{
  "image_size": 32,
  "depths": [2, 4, 2],
  "kernel_size": 3,
  "stem": "deep",
  "mixing": "mixup",
  "label_smoothing": 0.2,
  "init": "trunc_normal_002",
  "optimizer": "muon",
  "orthogonalizer": "polar_express",
  "warmup_steps": 2390
}
Rows from block 4 of a small image classifier, named by matrix and row number. Rows with one number belong to one channel. Each number is 128 + 32 x the weight over its row's rms, rounded and kept within 0 to 255. All counts start at 0.
After each channel's rows are labels from the 100 images, of 14976, where the channel reaches its highest value: "top examples" is what is common among them. Only what is clearly more common there than usual is listed. The data: microscope photos of single blood and bone marrow cells.
# convs0: first 3x3 conv (model.blocks.4.convs.0.weight, 256x256x3x3, each kernel summed), inputs 192-255
# convs1: second 3x3 conv (model.blocks.4.convs.1.weight, 256x256x3x3, transposed, each kernel summed), outputs 192-255

convs0.169 [128 118 138 126 209 156 156  92 165 135 102 146  95 146 111 142 128  99 100 109  87 100 105  81 109 157 142 146 110 146 112 148 140 137 132 145  97 102 176 111 125 180 169 129 148 127 178 102 108 138 110 133 125 121 175 129 168 115 133 105  79 167  86 141]
convs1.169 [118 150 113 116 127 131  93  76  98 129 133 125  96 128 140  81 105 134 178 163 119 156 135 157 127  70 158 119 183 173 160 163  64 135  80 153 176 130  74 119  86 116 127 167 167 154 117 153 118 118 161  94  91 122 136 112 124 107 130 156 164 110  19 107]
top examples: cell type: segmented neutrophil

convs0.132 [130 138 144 141 114 105 118 100 118 129 150  82 135  64  79 105 110 155 104 139 187 147 160 144 122  92 100  94 136 118 115 135 119 113 112 137 175 134 112 172 125 105  81 128 115 146 139  69 190  80  96 118  87  91 118  98 170 140 128 151 127 140 110  98]
convs1.132 [122  64  79 101 123 152  85 159 164 164  85 110 147 164  86 116 140 145 122 102 105 157 131 111  79 199  75 127 134 127  54 190  89 118 208 194 124 139 104 117  87 132 172 125 109 109 150 147 110 133 105  88 182 113 194 143  95 116 139 120 151  89 139 112]
top examples: cell type: eosinophil

convs0.249 [186 128 169  94 103 146 108 143 187  87 149 124 112 103  83  90 102 121  97 130 103  85 188 154  88 131 119 112 132 157 147 145 143 130 139 166 100 140  32 150  96 101 142 153 133  58 118 109 114 129 108 127 135 114 133 100 115  96 138 135 154 168 151 109]
convs1.249 [140 205 102  60 121 143 133  90 107 114 129 143 209 181  91 124 148 126 144  87  89 133 115 111 136 148 158  82  88 110 105 137 135 118  75 123 122 174 133 138 137 156 151 184 100 156 105 162 142 125 136 191 135 194 167 184 108 116 180 159 133 210 138 121]
top examples: cell type: band neutrophil

convs0.15 [149  93  97 120  56  78  69  93 141 102  86 156 127 111 182 107  55 125  43 142 100 123 119 158 116 166  99  98 148 117  98 144 197 114 145 113 108 124 161 129 134 140 135 141  83 125 153 133 121 114 140  58 117 128  84 116  48  86 137 155 118 159 149 133]
convs1.15 [131  54 101 117 147 198 201 150 147 144  80 141 165 147  94 154  97  79 177  96  63 157 105 176 147 151  92 103 128 140 149  89 174 133  59  97 105  73  91  99 111 123 110 103 140 121 130 132 167 134  86 137 146 119 154 135 108 111 133 120 164 129 115 123]
top examples: cell type: band neutrophil

convs0.72 [ 88 142 117 119  75 142 161 135  94 100 175 137 155 129 116  62 147 120 101 147 100 113 207 142 162 142  78  83 150 144 121 130 188  84 113 102  74 134 140  74 127 132 116 161 138 138 142 135 121 134 127 141  90  96 145  80  94 178 133 158 119 119 145 148]
convs1.72 [158 127 189 156 139 145 109 127 198 173 126 155 143 113 102 115 164 135 137 201 154 118  66  98 182 220 153 168 113 126 185 125  50 138 166 152 150 150 134 189 167 136 118  97 149 130 108 116 119 166 151 136 157 205 133  95 120 133 113 120 200  92 159 100]
top examples: cell type: promyelocyte

convs0.180 [ 78 143 102 142 146 144 147 160  90 170 138 113 153 121 120  82 126 188  97 135 184 122  91 106 132 123 123 149 107 153 122 161 154 157 129  77 159 135 169  96  83 111 152 177 111 110  91 188 153 181 130 144  75 132 139  79  10  99 131 120 129  92 144 153]
convs1.180 [116 130 106  85  95 222 142 172 140 121 116 126 157 104 110 199  98 122 136 134 154 129 155 174 122 134 165 122  95 156 169 156 102 169 180 203 137 150 140 118 132 157 126  67 137 121 165 134 130 149  61 133 124 105 125 200 171 121 129  93  74 179 158 120]
top examples: smear: peripheral blood; cell type: erythroblast

convs0.91 [132 143 144 181 126 112 162 153 145  69 121  93 120  26 160 165 200 159  85  99 149 127 134  96 117 123 152 116 123 143 119  78 145  95 155 114 123 189 114 137 131 108 175  81  97 181 139 119 148 163 143 108 131 121 143 162 123  92 144 155 135  83 123 136]
convs1.91 [100  87 133  70  97 148 114 130 153 143  75 142 104 147  97 118 123  85 172 143 103 208 113  69 171  85 125 128  84  84 136  86 122 138 101 121 104 130 134 156 101 156  91 115 134 157 161 120 107  84 108 139 122 100 142  98 120 125 109 147 191 123 176 113]
top examples: smear: peripheral blood; cell type: lymphocyte

convs0.65 [109 169 151 136 128 160 131 137 145 105 156  86  93  66 124  64 136 121 151 151  88 159  84  93 121 143 157 131 123 196 141 165 122 106 113 124 153 157   0 177 132 174 124 130 167 150 140 126 113 128 106 156 114 142  98 115  92  97 159 145 167 129 106  67]
convs1.65 [107  72 117 142 119 104 111 104 140 125  75  81 106 122 121  92 104 141  55 161 107 141 169 113  69 151 158 109 179  71 208  79  51 119 173 128 114 108 122  94 113  96  94 101 106 139 119  93  89 146 127 126 103 118  93 142  69 157 131 129 153 116 146  84]
top examples: cell type: eosinophil

convs0.189 [134 103 124 116 138 160 123 149 100 139 156 102 129  52  87 117 116  86  53 154 148  93 126  87  94  80 143  82  64 152 139 175 183  67 117 118 121 129  99  78  95 166 172  79  91 140 122  96 191 141  44 161 131  86  47 102  99  68 133 118 150 111  95 128]
convs1.189 [115 164 140 110 173 124 108 119 167 110 160 166 140 143 112 100 105 109 134 100 143 113 150 113 161 203 120 160 134 101 139 112  93 108 185  89 129 117 194 140  89 106  81  98 158 149 143 139 186 149  91 131 150  84  81 120  91 145 112 113 155 147 128 159]
top examples: cell type: promyelocyte

convs0.156 [143 181  96  48 127 130  64 147 171 157 126 169 129  83 114 119 125 130 206 125 122 176 147 123 148 158  73 109  84 173 151  95 101 143 158 164 141 147  93 193 145 161 181 127 116 163 116 138  92 118 158 136 117 118 155 129 107 119 122 130 181 127 139 139]
convs1.156 [ 82  57 156 141 152 131 180 133 198 102 117 128 121 115 111 136  81 142 117  85 152 111  88 122 168 131 122 142 169 132 181 164 146 124 107  78  95 126 166 124 106  74 127 119 127  65 135 146 124 144 154 162 122 108  93 152 119 148 178 115 117 129 121 130]
top examples: cell type: lymphocyte

convs0.228 [126 165 104 177 182 150 145 159 166 117 106 149 158 130  98 156  66 158 129 103 123 114 152  80 133 141 100 119  88 114  95 113  73 129 103 165 123 103 171 203 104  82 152 130 159 115 144 102 120 128 108 135 124  88 195 130  92 132  99 122 161 135  66 105]
convs1.228 [116 130 152 127 126 124 103 108  95  64 166  92 130 101 120  82 140  80 164 157 128 107 127 148  60 140 124 124  58  57  92  88 148 122 127 134 121 137  80 162 153 171 118 105 111 143 131 109 116 138 164  81 137 101 121  73 143 156  79 134  81 131 188 123]
top examples: cell type: segmented neutrophil; smear: peripheral blood

convs0.123 [ 80  95 150 147 172 116  99 191 152 131 124 101 170 154 121  81 121  63  81 105 148 148 133 152 203 109 101 103 192 135  91 134 149 144 141  62 104 175 106 178 145 121 140 184 151 143 115  87 120 107  92 141 126 124 125 114 146 161 175 121 167 135 133 122]
convs1.123 [146  98 161 152 131 117 156 108 133 173 192 157 114 103  74 142 172 148 139 121 133 194 154 122 132 144 184  99 112 110 191 149 165  75  87 174 141 129  81 140 150  83  78 185 122 131 124 119 159 140 176 112 104 138 145 197  71 106 117 107  79 156 204 171]
top examples: cell type: lymphocyte

convs0.173 [121 120  98  83  93 134 130 107 108 153 123  92 122 162 150 128 150 151 129 115  94 159  97 159 111 166 124 116 100 146 134 161 175 156 105 129 175 117 199 151 134 138 169 127 113  81 159 148 120  98  95 107 102 176 135 148  91 137  69 206 100 149 184 117]
convs1.173 [101 112 147 141 210  59 120 137 155 107 183 143 134  93 196 172  81 111 193 127 111 120 139 136  68 104 160 130 135 139 145 128 136 140 158 119  99 161  70 117 117 129 105 107 104 124  91  97 156 170 157 172 116  91 109  57 209 144 138 121  72 116  91 140]
top examples: smear: peripheral blood

convs0.1 [143 103 107 116 148 123 172  60 117  84 109 173 172  72 147 151  99  92 130 165 137 148 136 128 122 138  89  92 120 163 146 159 133 149 139 147 166 172 153 107 132 105  90 128 156 137 145 154  80 139 159 100 118 101 109 115 121 126 106 152 146 161 146 135]
convs1.1 [117 142 112 107 127 136  65 108 135 117 121  95  85 156 104 122  90 202  87 158 113 175 141 137 137  99 138 143  94  62 150 131 117  76 101  92  79  85  81 122 147  92 184 128 149 115 121 160 111  83 105  80 104  96  80  89 151 113 186 127 160  85  79  85]
top examples: cell type: lymphocyte

convs0.200 [189 141 174  43 141  88 119 216 103 167 171  69 198 105 149 241 180 103  20 178 163 117 166 134 112 108  84 109 142 105 112 156  96 130 205 122 147 124 128 130 116  91  99 100  89 175 181 116 127 137 143 145 107 106  95 109  42 142 137 128 148 147 149 120]
convs1.200 [ 90 137  78 126  83 117 109  80 114 122  59 144 107 141  90 246 165 147 130 139  96 147 124 151  91 160 138  81 140 149  63 118 122 147 100 120 115 128 132 129 116 129 144 124 133 141  94 153 148 105  86 130 148 137 120 124 169 100 155 110 121 160  74 109]
top examples: smear: peripheral blood; cell type: erythroblast

convs0.135 [126 175  78  76 104 104 110 113 120  99 161 105 152 120 116 113 127  78  76 155 126 146 134 161  75 135  53  94 149 149 137  92 185 150 129 126 168 122  85 208 134 148 135 151  96  72 109 130 132 135  96 154 108 116  83 145 169 111 151 111 110 132  90 115]
convs1.135 [156 139 147 214 164 165 183 127  49 181 137 173  88 163  98 113 141 177 123 135  71  79 109 140 122  58 163 145 193 173 160 156  96 140 133 130 117 106 177  87 157 117 130 128 159 128  90 135 167  98 161 132 134 147 142 193 108 135 148 144 172 135 116 170]
top examples: cell type: segmented neutrophil

convs0.55 [121 127 150 202 106 197 121 104 117 133 123 158 148 110 102 120 115 129  72 159 125 194 150  93 130 138 111 155 164 198 139 178 111 150 147 137 136 119 110  99 114 175 147 142 155 159 106 138 120 169 160 135  91 156  91 114 124  99  58 133 155 171 114 176]
convs1.55 [139 155 128 123 190  87 145 159 101  85 120 106 108 150 105 104 176 109 156  98 164 114 126 172 114 117 136 109 137 137 126 133 138 119 134 111 171 116 182 151 173 112 116 101  88  92 155 149  90  95 153 142  73  89 109 130 184 135 174 153 127 131 137  99]
top examples: smear: peripheral blood; cell type: erythroblast

convs0.107 [105 162  84 190  76 144 135 175 121 107 109  79 139 161 172 179 117 138 113 112 186  98 143  48 149 146  83  91 127 109 107  56  97 148  94 161  76 151 133 181 167 103 115  92 132 144 191 130 119 174 117 171 146 103 135 166 152 108 109 146 154 115 166  78]
convs1.107 [ 95  93 143  57 153 157 108 108 104 123  81 117 167 127 130 116 104 110 175 101  60 128  55 100 109 122 123  93 115 132 134 141 156 127 107 133 196  99 135 148 105 152  86 124 137 168 146 164  63 118 131 123 114 124 120 186 115 148 133 170 128 148 139 106]
top examples: cell type: band neutrophil

convs0.51 [136 141 159 128 153 123 150 148 146 130 126 106 128 127 121 160 126 144 113 103 127 195  76 146  95 174 105 151 112 107 126 102 121 152 120  94 164 114 179 115 175 123  92 130 154 135 103  92 130 137 160 161 154 194  82 130 124 148 128  71 107 139 107 121]
convs1.51 [ 97 123 105  74 127  60 134 114 144  90 120 103 140 155 126 185 137  98 162 131 146 122 163 130 171 104 165  96  89 113  65 121  83 107 136 130 102  90 105 144 117  66 146  89 150 114  99 109 115 146 144 150  97  87 177  97 101 120 122 133 136  77  99 110]
top examples: smear: peripheral blood; cell type: erythroblast

convs0.50 [ 66 179 124 103  91 106 122 113 102  88 178 130 127 151  70 102 169 140  94 138  78 133 188  34  89 152 116 119 202 150 122  73 132 127 163 152 170 153 117 121  98  76 127 127 133 111 133 149 106 110  98 142 189 142 126 102 102 160 140 152 112 174 115 120]
convs1.50 [117 156 120 138 110 139 148 135 144 139 166 147 127  98 130 162 155 128 104 104 109 135 106 175  87 136 133 103 131 110 170  86  67 186 127 107 167  80 192 148 146 165 144 130 133 134 117 135 146 147 174  91 108 123 138 104 119 118 146 150 106 122 113  83]
top examples: smear: peripheral blood

convs0.154 [170 119 116 114 150  96  95 119 151  28 152 204 128 148  87 103 137 190 100 128 121 121 141  72  58 112 124 113 168 124 169 141 127 124 159  78 172 128 177 204 179 133 119 113 136 161  57 164 112 106 153 133 142 169  85 103  84 113 114 115 110 133 118 116]
convs1.154 [ 86 155 153  96 141 160 109 138 107 173  93  97  58  48 120 171 102  70 140  92 132 130  97 133 122 106 135 155 122 112  77 184 160  86 128 136  97 109 114 102  79 147 185 136  97 101 157 129 120 124 106  83 155 143 151 151 153 109 128 163 117 145 121 174]
top examples: smear: peripheral blood

convs0.57 [103 126 155 134 110 113 126  58  94 150 150 122 186 136 134 147 122 148 117 138 159 198 174 115  45  79 105 142 127 121 160 175 178 156 120 102  66 121 139 148 179 175 121 167 113 111 117 144 116 114  64 135 136 191 132 153 146 161  81  67 167 131 118  94]
convs1.57 [ 91  92  91 112 129 158  73 101 130 113 151 100 120 108 144 163  88 120 137 191  88  94 165 118 118 151 134 137  76 101  55 106 168 112  75 136 157 156  66 105 134 117 145 114 161 149 110 128 124 166 126 125 186 124  92 124 137  60  84 109 102  97 157 173]
top examples: smear: peripheral blood; cell type: lymphocyte

convs0.48 [139 195 172 170 143 119 133 155 103 139 134 107 164 173 112 127 100 104 121 167 141 161  49 121 102 156 122 121 109 153 112 127 163 168  91 121 118 104 164 184  97 156 142 110  89 139 126 120 147 142 113 149 107 162  69 129 150 175 127 126 100 149 157 143]
convs1.48 [121 119  91 184 126  94 131 171 150 120 181  88  79  70 101 105 121  76 163  58 127 129 115 167 107 182 114 133 113  84 128  86 125 100 128  85 131 162  96  70 179 108 117 130 116 142 135 131 123 182 160  90 168  93 136 153 138 103 138 183 120 138 114 121]
top examples: cell type: segmented neutrophil; smear: peripheral blood

convs0.179 [162 180 114 156 137 177  73 187 125 106 118  82  81  37 110 101 141 154  67 131 122 146 143 101  61 155 120 129 159  73  96 129 160 116 127 167 135 105 138 117  82  88 113  96 105 118 126 122 148 139 183 126 141 155  90 176  93 110 163 162 153 159 110 135]
convs1.179 [114 160 141  67 142 119 145  57 100  70 142 144 128 177 149 117 114 134 171  92 102 109 164 108 211 116  70  85 133 109 106 101 120 115  80 129 119 105 140 104 103 120 157 158 140 113 132 153  87 123  62 132 110 108  90 139 124 116 137  77 157  78 166 127]
top examples: cell type: lymphocyte; smear: peripheral blood

convs0.5 [134 118 108 206  86 134 118 137 124 100  94 124 138 122  45 127 115  81 119 145 111 105 138 113 126  92 101 126 114 165 113 154 148 153 128 146  86 187 116 153 138 152 163 159 134 100 226 141 113  51 102 143  71  87  76 125 107 175 126 140 134 140 139 151]
convs1.5 [158 159 172 138 138 145 155 207 176 161 166 120 119 146 183  58 169  98 109 122 143 218 126 149 160 158 186 134 158 123 132 123 160 172 110 114 128 134 121 114 108 118 131  75 151  90  95  91 122 104 110 136 118 137 159  94  87  95 145 152 129 175  40 125]
top examples: cell type: segmented neutrophil

convs0.158 [126 109 149 134 110  82 111 189 168 126 131 129 180 151 108 125  81 158 132 202 239 115 143 102 176 159 127 145 131 104 192 190 127 132 108 166  88  81  78 238 193  67 121  61 154 103 148 153 111  93 134 135  86 168  83 153  91 141 138 123 136 131 143 132]
convs1.158 [145  98 115 104  94 135 188 118 135 180 114 122 134 136 119 135 136 120  79  69  97 127  98 131  95 184 133 166 193 143  49 104 126 118 118  99 104 137 129  94 170 141 149 172  93 109 149  73 113 117 128  96 154  83 165 158 159  99 103 128 118 128  89 103]
top examples: cell type: eosinophil

convs0.22 [122 126  80 171 123  80 124 112  90 174  76 149  95 130 116 115 133 117 114 176 122 150 145 108  98 155 159 116 171 174 126 107 155 147 122 154  95  93 151  34 137  59 113  97 136 221 106 118 121 117 155 144  73 106 119 144 133  98 103  90 105 110 155 119]
convs1.22 [148  69 169 158  61 128 151  88 129 152 250 106 124 132 123 147 113 157  93 128 162 145 152 144 150 153 146 150 114  64 122 162 140 137 122  96 141 160 115 143 121  95 117 144 135 127 114 110 146  78  73 109 128 138 107 148 177 137 155 125 153 137 136 123]
top examples: cell type: segmented neutrophil; smear: peripheral blood

convs0.16 [164  89 127  96 109 109 135 103 146 151 103 142  72 105 123 119  67 138 146 121 118 138  86 103  60 167 102 122 183 133 107 142  98  89  79 144 106 118 152 179 100 108  63 157 127  62 138 172  72  74 146  73 126 144 134 150 187 163  95 106 126 151  80 159]
convs1.16 [139 153 145 113 156 122 163 158 143 109 144 108 131 139 134  50 140  71  99  92 193 116 175 160 185 118 143 171 127  83  78 121 123 132  82 195 128 123 140  66 150  88 143 162 139 112 171 117 187 107 107 111 157 130 122 101 129 142 189 121 132 119 147 145]
top examples: cell type: lymphocyte; smear: peripheral blood

convs0.227 [112 137 131 165 127 160 151 127 129 119 144 125 104 105 118  90 113 133 110 116 129 155 113  53  68 165  92 120 117 127 130 149  91  94 145 192 137 106  80  67 138 153 105 127 122 140 117 174 118  79 134 134 138 125 110 143 164 128  92 144  71 109 121 182]
convs1.227 [153 144 115 122 132  88 145 102 141 138  93 106 105 153  95 107 127 132 174 201 154 128 144 137 165 112  71 130  84  78  98 114  67 110 100 136 119 157 138 111 115 115 129  92 150 144 172 118 114 124 132 125 111  97 115  56 102 118 113  93 137 158 120 130]
top examples: cell type: erythroblast

convs0.32 [ 86 115 140  39 125 124 127  90 156 149  90 105  93 124 107  71 117 130  94 116  98  95 155 117 140 135 112 154 102 113 119 178 151 175 163 111 117 153 169 177 145 149 120 144  98 157 135 111 136 138 125 143 108 126 105  54  87 142  30  61 163 169  51 178]
convs1.32 [ 92 136  76 255 157 133 177 235 133 120 175 134 118 105 121 160 140 145  94 110 159  85 166 154  77 147 123  99 140  91 148  95 129  96 120 129 139  84 112 132 117 108 126  87 144  94 138 143 177 128 157  91 125 115 109 111 147 114 159 127 122 181 118 133]
top examples: cell type: segmented neutrophil

convs0.114 [138 113 134 128 105 108 134 115 136 112 147 131  86 105 130  95  66 113 107 123  56 100 107 117 116 155 155 113 151 172 142 112 173 196 101 156 133 157 187 126 110 156 181 113 123 143 166 146 176 131 123 125 165 149 104 159 146 154 142 173 106 126 135  94]
convs1.114 [171 165 174  89 173 186 175 121 136 152  76 166 168 207 128 187 154 138 188  77 169 199 136 128 112  54 100 151 120 160 185 130 160 108 105 107 145 152 169 147 191 143 121 118 125 181  86 123 147 208 155 121 100 167 117  67 145 106  95 197 139 181 119 105]
top examples: cell type: band neutrophil

convs0.39 [148 167 128 120 187 127 129 139 159 167 174 115 172 163  86 113  89 121  51  90 113 100 105 152  96 167 190 134 119 122 119 158 129 111  58  93 125 140 156 109  96 129  80 138 122 138 150 115 114 178  86 145 101 124 149 167 127 147 157 104 104 158 119 110]
convs1.39 [134  85 108 150 132  87 151 139 131 132  89  98 148 136 145 159 159 116 161  79  90 150 121 167 205 150 115 123  87  52 100 125 122 127 118 135 127 129  92 140 162 111 101  95 137 137 135 116 129 116 131 140 203 110 114 179 119 135  89 170 132 126 108 146]
top examples: cell type: band neutrophil

convs0.43 [150 158 111 144 107 126 162 105 123  94 114  90 161 131 113 144  84 186 197 122 145  86 130  45 162 139 125 140  84 113 127 134 142 146 178 157 138 141 146 164 122 114 113  61  93 138 126 113 111 161 175 166 122  97 103 166 105 114 118 142 121 165 122  81]
convs1.43 [164 112 173 107 168  86  44 116 148 121 148 151 125 105 146 134 147 103  80 124 133 106 162 141 145  46  57 162 156  85 119  95 107 117 107 109 128 107  45 133 113 123 149 113 108 144  99 113 108 114 106  89 119 137 173 202 147 166 125 111 180 151 181 175]
top examples: cell type: lymphocyte

convs0.9 [111 109 164 186 154 136 183 161 131 161 105 100  58 138 114 126 127 137  89 135 100 151 138 104  85 175 160 124 201 145 162 187  96  74 119 134  92 124 203 166 135 163  78 126 167 112  71 119 126 135  69  80  83 166 116 173 120 101 157 104 116  49 184 171]
convs1.9 [148 170 123 145  91 164 149 121  91 153 172 118 148 118 148 126 122 158 187 110  89 114 158 133 103 137 138 120  95  86 111 125 214 193 155 168 109 108 141  48 123  56 122 153 163  96 166 151  81 110 139 117 128 140  82 111 153 142 132  94 149 144 135 138]
top examples: cell type: segmented neutrophil; smear: peripheral blood

convs0.21 [158 125 162  96 101 125 146 158 153 131 172  72  88 130 170 158 164 126  97  96  85  66 138 101 152 168 111 137 187 120 121  97 118 103 150 144  87 121 108  72 115 171 101 177 169 100 150  83 119 128 116 131 112 121 118 149  72 154 189 118 154  89 152 150]
convs1.21 [147 100 108 160 123 156 110  91 127 169 133 126 165  78 146  93 144 135 110 190 145 111 117 144 136 145 135  78 116  71 140 115 115 129 140  63 128 100 138 181 145 119 135 128 147 158 135 131 147 152 145 148 154 125 107 137 137 132 153 106 168 105  89 145]
top examples: cell type: band neutrophil

convs0.136 [136 127 125 172 118 113 108 119  92 124  70 121  75 140  59  85 147 124 192 140 118 140  74 122 153 143 166 114 143 180 139  76 133 124  99  79 139 146 163 155 170 106 104 216 153 117 142 115 115 117 145 113 106 101 133 160 133  98 106 149 137 150 141 144]
convs1.136 [129 169 156 100 194 147 124 119  97 108 213 122  90 136 130  39 140 140 158 122 136 185 165 142 139 152 111 116 186 106 130 201 201 103 154 168 146 139 106 128 138  91 140  99  96 109 134 107  93 123 147 162 149  94 149 102 173 126 127  87 121  77 137 103]
top examples: cell type: segmented neutrophil; smear: peripheral blood

convs0.73 [ 93 144 199  65 113  95 142 168 182 155 154 103  97 182 108 123 179 139 145  92 130 103 154 142 152  90 181 125 158 161 153 146  96 131 183 181  94 164 130  98 144 113  56 126 144 159 169  67 109 182 162 160 100 163 116  86 103 133 131 153 134 118  93 151]
convs1.73 [138 162  90 207  83 130  79 110 120 141 167 136 125 120 170  96  93 165 122 221 186 137 111 178 101 138 102 175 108 145 138  98 154 108 114 182 139 106  67 147 107 109 110 173 136 194 108 117 144  70 108  99 136  56  75 130 116 147 112 128  79 117 103 106]
top examples: cell type: erythroblast

convs0.148 [159 149 169 116 111 205 116 152 121 146  91 137 119 108  96 122 126 161 104  84  87 121 107 176 137 125 172 130 138 162 118 159  91 156 102 132 161 114 144 149 174  75 142 119 124 147 106 146  67 138 191 142  48 155  75 109 148 104  85  96 126 130 145 117]
convs1.148 [ 99 101 105 113 100 114 123 113 138 119 140 105  47  69 115 101 167  89 197 157 149  84  81 117 207 142  93 150 102  55 124 114 108 170 154 120 112  90 117  59 120 146 150 162 100 105 137 178 157 170  64 138  97  82 130 113 130 132 150 102  91 129 157 142]
top examples: smear: peripheral blood; cell type: erythroblast

convs0.190 [180 120  77  97 145 112 101  95 149 129  91 173 134 142 184  99 158 146  98 122  66 102 127 122 161 120 113 119 135 161 109 169 171 151  90 153  28 148 105 168 131 126 160  99 112 162 132 115 102 142  83 112 118 140  98 156 151  71 113 119 106 166 139 135]
convs1.190 [141 104 118 158  85 117 112 122 102 155 136 102 151 122 111 106 109 137 108 127 148 115 191 125 106 159 185  76 118 123 144 114 121  99 181  97 173 144  80 106 119 146 103 159 174  96 131 196 118 119 132 161 148 131 124 111  99 181 144  92 147 109 122  27]
top examples: cell type: promyelocyte

convs0.197 [ 96 113  98 126  95 110 109 108 137 143  90 160 143 139  46 146 173 146 178  75 163 123  73  84 109 144 132 118 157 133  82 141 120 132 134 124 114  92 176 122 179 151 107 100 178 123 132 134 107 119 167 155 174 118  85  70 172 130 109 127 144 166 136 136]
convs1.197 [127 133 109 149  90 116 145 123 106  63 157 115 143 137 191  98 130 123  73 222 204 149 134 147 153  78 144 102 166 158 115 137  90 145  86 122 107 115 108 144 109  83 126 126  83 149 102 120 153 141  78 108  95 136 114 147 102 114 197  54 100 118  72  86]
top examples: cell type: lymphocyte

convs0.52 [118 157 132 158 120 147  54 123  95 144 177 104 129 142 157  78 143 180 168 154 100  86 177 112 139 158 135 117 136 141  85 147 157 120 103 147 150 221  41  70 140 163 115 176 160 119 118 130 156  88  82 147 113 163 129 116 126  90  85 152 135 141 163 112]
convs1.52 [173 112 192  89 156 155 164  82 123  99 116 116 137 125  48 194 137  96 110 101 129 122 131 189 116 124 142 112  80  92 119 201 146 122 181  96 124  92 172 151 160  89 135  89  90 142 155 111  90 125 166 163 115  73 175 163  93 155 155 121 141  83 189 152]
top examples: cell type: band neutrophil

convs0.130 [171 164 138  90 124 146 151 173 119  96 132 188  79 117 148 117  90 115 173 149 145 142 127 141  90  98  64 171 115 110 184 118 104 138 105 150  85  95 163 202 135  93 113 151 140 116 108 109 141  59  93 152  90  82 103 103 187  70 109  97  92 126 116  87]
convs1.130 [ 76  83 138 137 101 170 109 150 158 183 135 122 123 104  95 114 189 174 154 137  98 131 116 142  83 169 151 103 155 163  90 140  73 131 168 162 150  97 163 112 136 170 101 150 148 111 114 102 126 117 163 169 164 167 194 123 124 148 130 181 123  69 103 127]
top examples: cell type: eosinophil

convs0.54 [169 167 130  97 173 102 119 177 165 149 140 148  88 255 122 114 170 113 103  83 121 175 158 119 134 232 137 133 122 117 113 142 145 117 172 148  77 160 136 141 118 149 116 161 114 169 159 126 117 126 102 122 115  70 172 137  84 119 121 141 210 142  73 120]
convs1.54 [106 115  58 206 108  98 167 118  91 133 134 126  46  57  96 129 129 193 167 119 160  68 117 105  65 130 141 135 143  78 141 139  29 133  70 133 203 106 140  84 110 126  99 161 143 112 143 112  91 131 146 183 161 170 120 162 106 139 165  77 132 149 121 107]
top examples: cell type: segmented neutrophil; smear: peripheral blood

convs0.217 [142 140 151  65 116 165 136 106 110 131 109 115 137 104 101 177 104 122 113 100  86 142 174 105 127 101 152  83 168 175 164 133 131 165  94 136 123 102 168 114  88 113  95 107  92 151 195 150 107 179 164  91  65  96 103 140 165 108 144 117 129  75 134 119]
convs1.217 [148 159 159 113 148 125 153 146 149 109  84 128 137 199 106 159 139 121 122  88 139 165  90 140 156 131 150  96  69 149 129 119 147 109 166 104 110 184  95 147 180 178 161 140 113 206 108  83 168 126 142 135 158 129 151 172 132  92 143 129 130 200 137 125]
top examples: cell type: band neutrophil

convs0.3 [132 117 100 126 115 111 157 183 137 142 113 106 111 102 163 169 175 109 143 134 151 119  91  93 185 198 131 107 158 142  58 160 111 145 200 111  93  58 170 127 179  81 129 122 128 115 132 124 128  94 138 111 102 139 115 129 125 123 130 113 162 128  87 103]
convs1.3 [102 120  94 106  97  86 137  90 129 145 192 107  91 132  93  93  86 142  88 152 128 124 105 157 116  64 107  39  97 116 182 180 137 117  80  79 110 112 103 120  83 111  86 160 143 127 120 109 166 118 103 144 104 109  69 193  75  68  90 116 101 110 109 145]
top examples: cell type: erythroblast

convs0.245 [ 80 102 159  85  61 159 138 155 120 107 143 144 111 157 130 117 123 107 169 141 155 144 174 114 112 130 152  88 142 191 155 188 166  44  93 105 161 167 146 123 108  66 117  97 148  90 124 123 153  75 118 123  98 122 102 144 127 135 127 142 169 133 168 173]
convs1.245 [148 167  90 156 149 151 205 166 134 159  88 140 135 126  95 121 131 157 137  63 140 153 154 113 146  85 144 126 101  88  73 116 147 113 126 144  80 145 181 103 111 104  94 126  91 164 125  83 123 147 146 140 128 107 108  97 123 165 120 146 106 101 126 153]
top examples: cell type: lymphocyte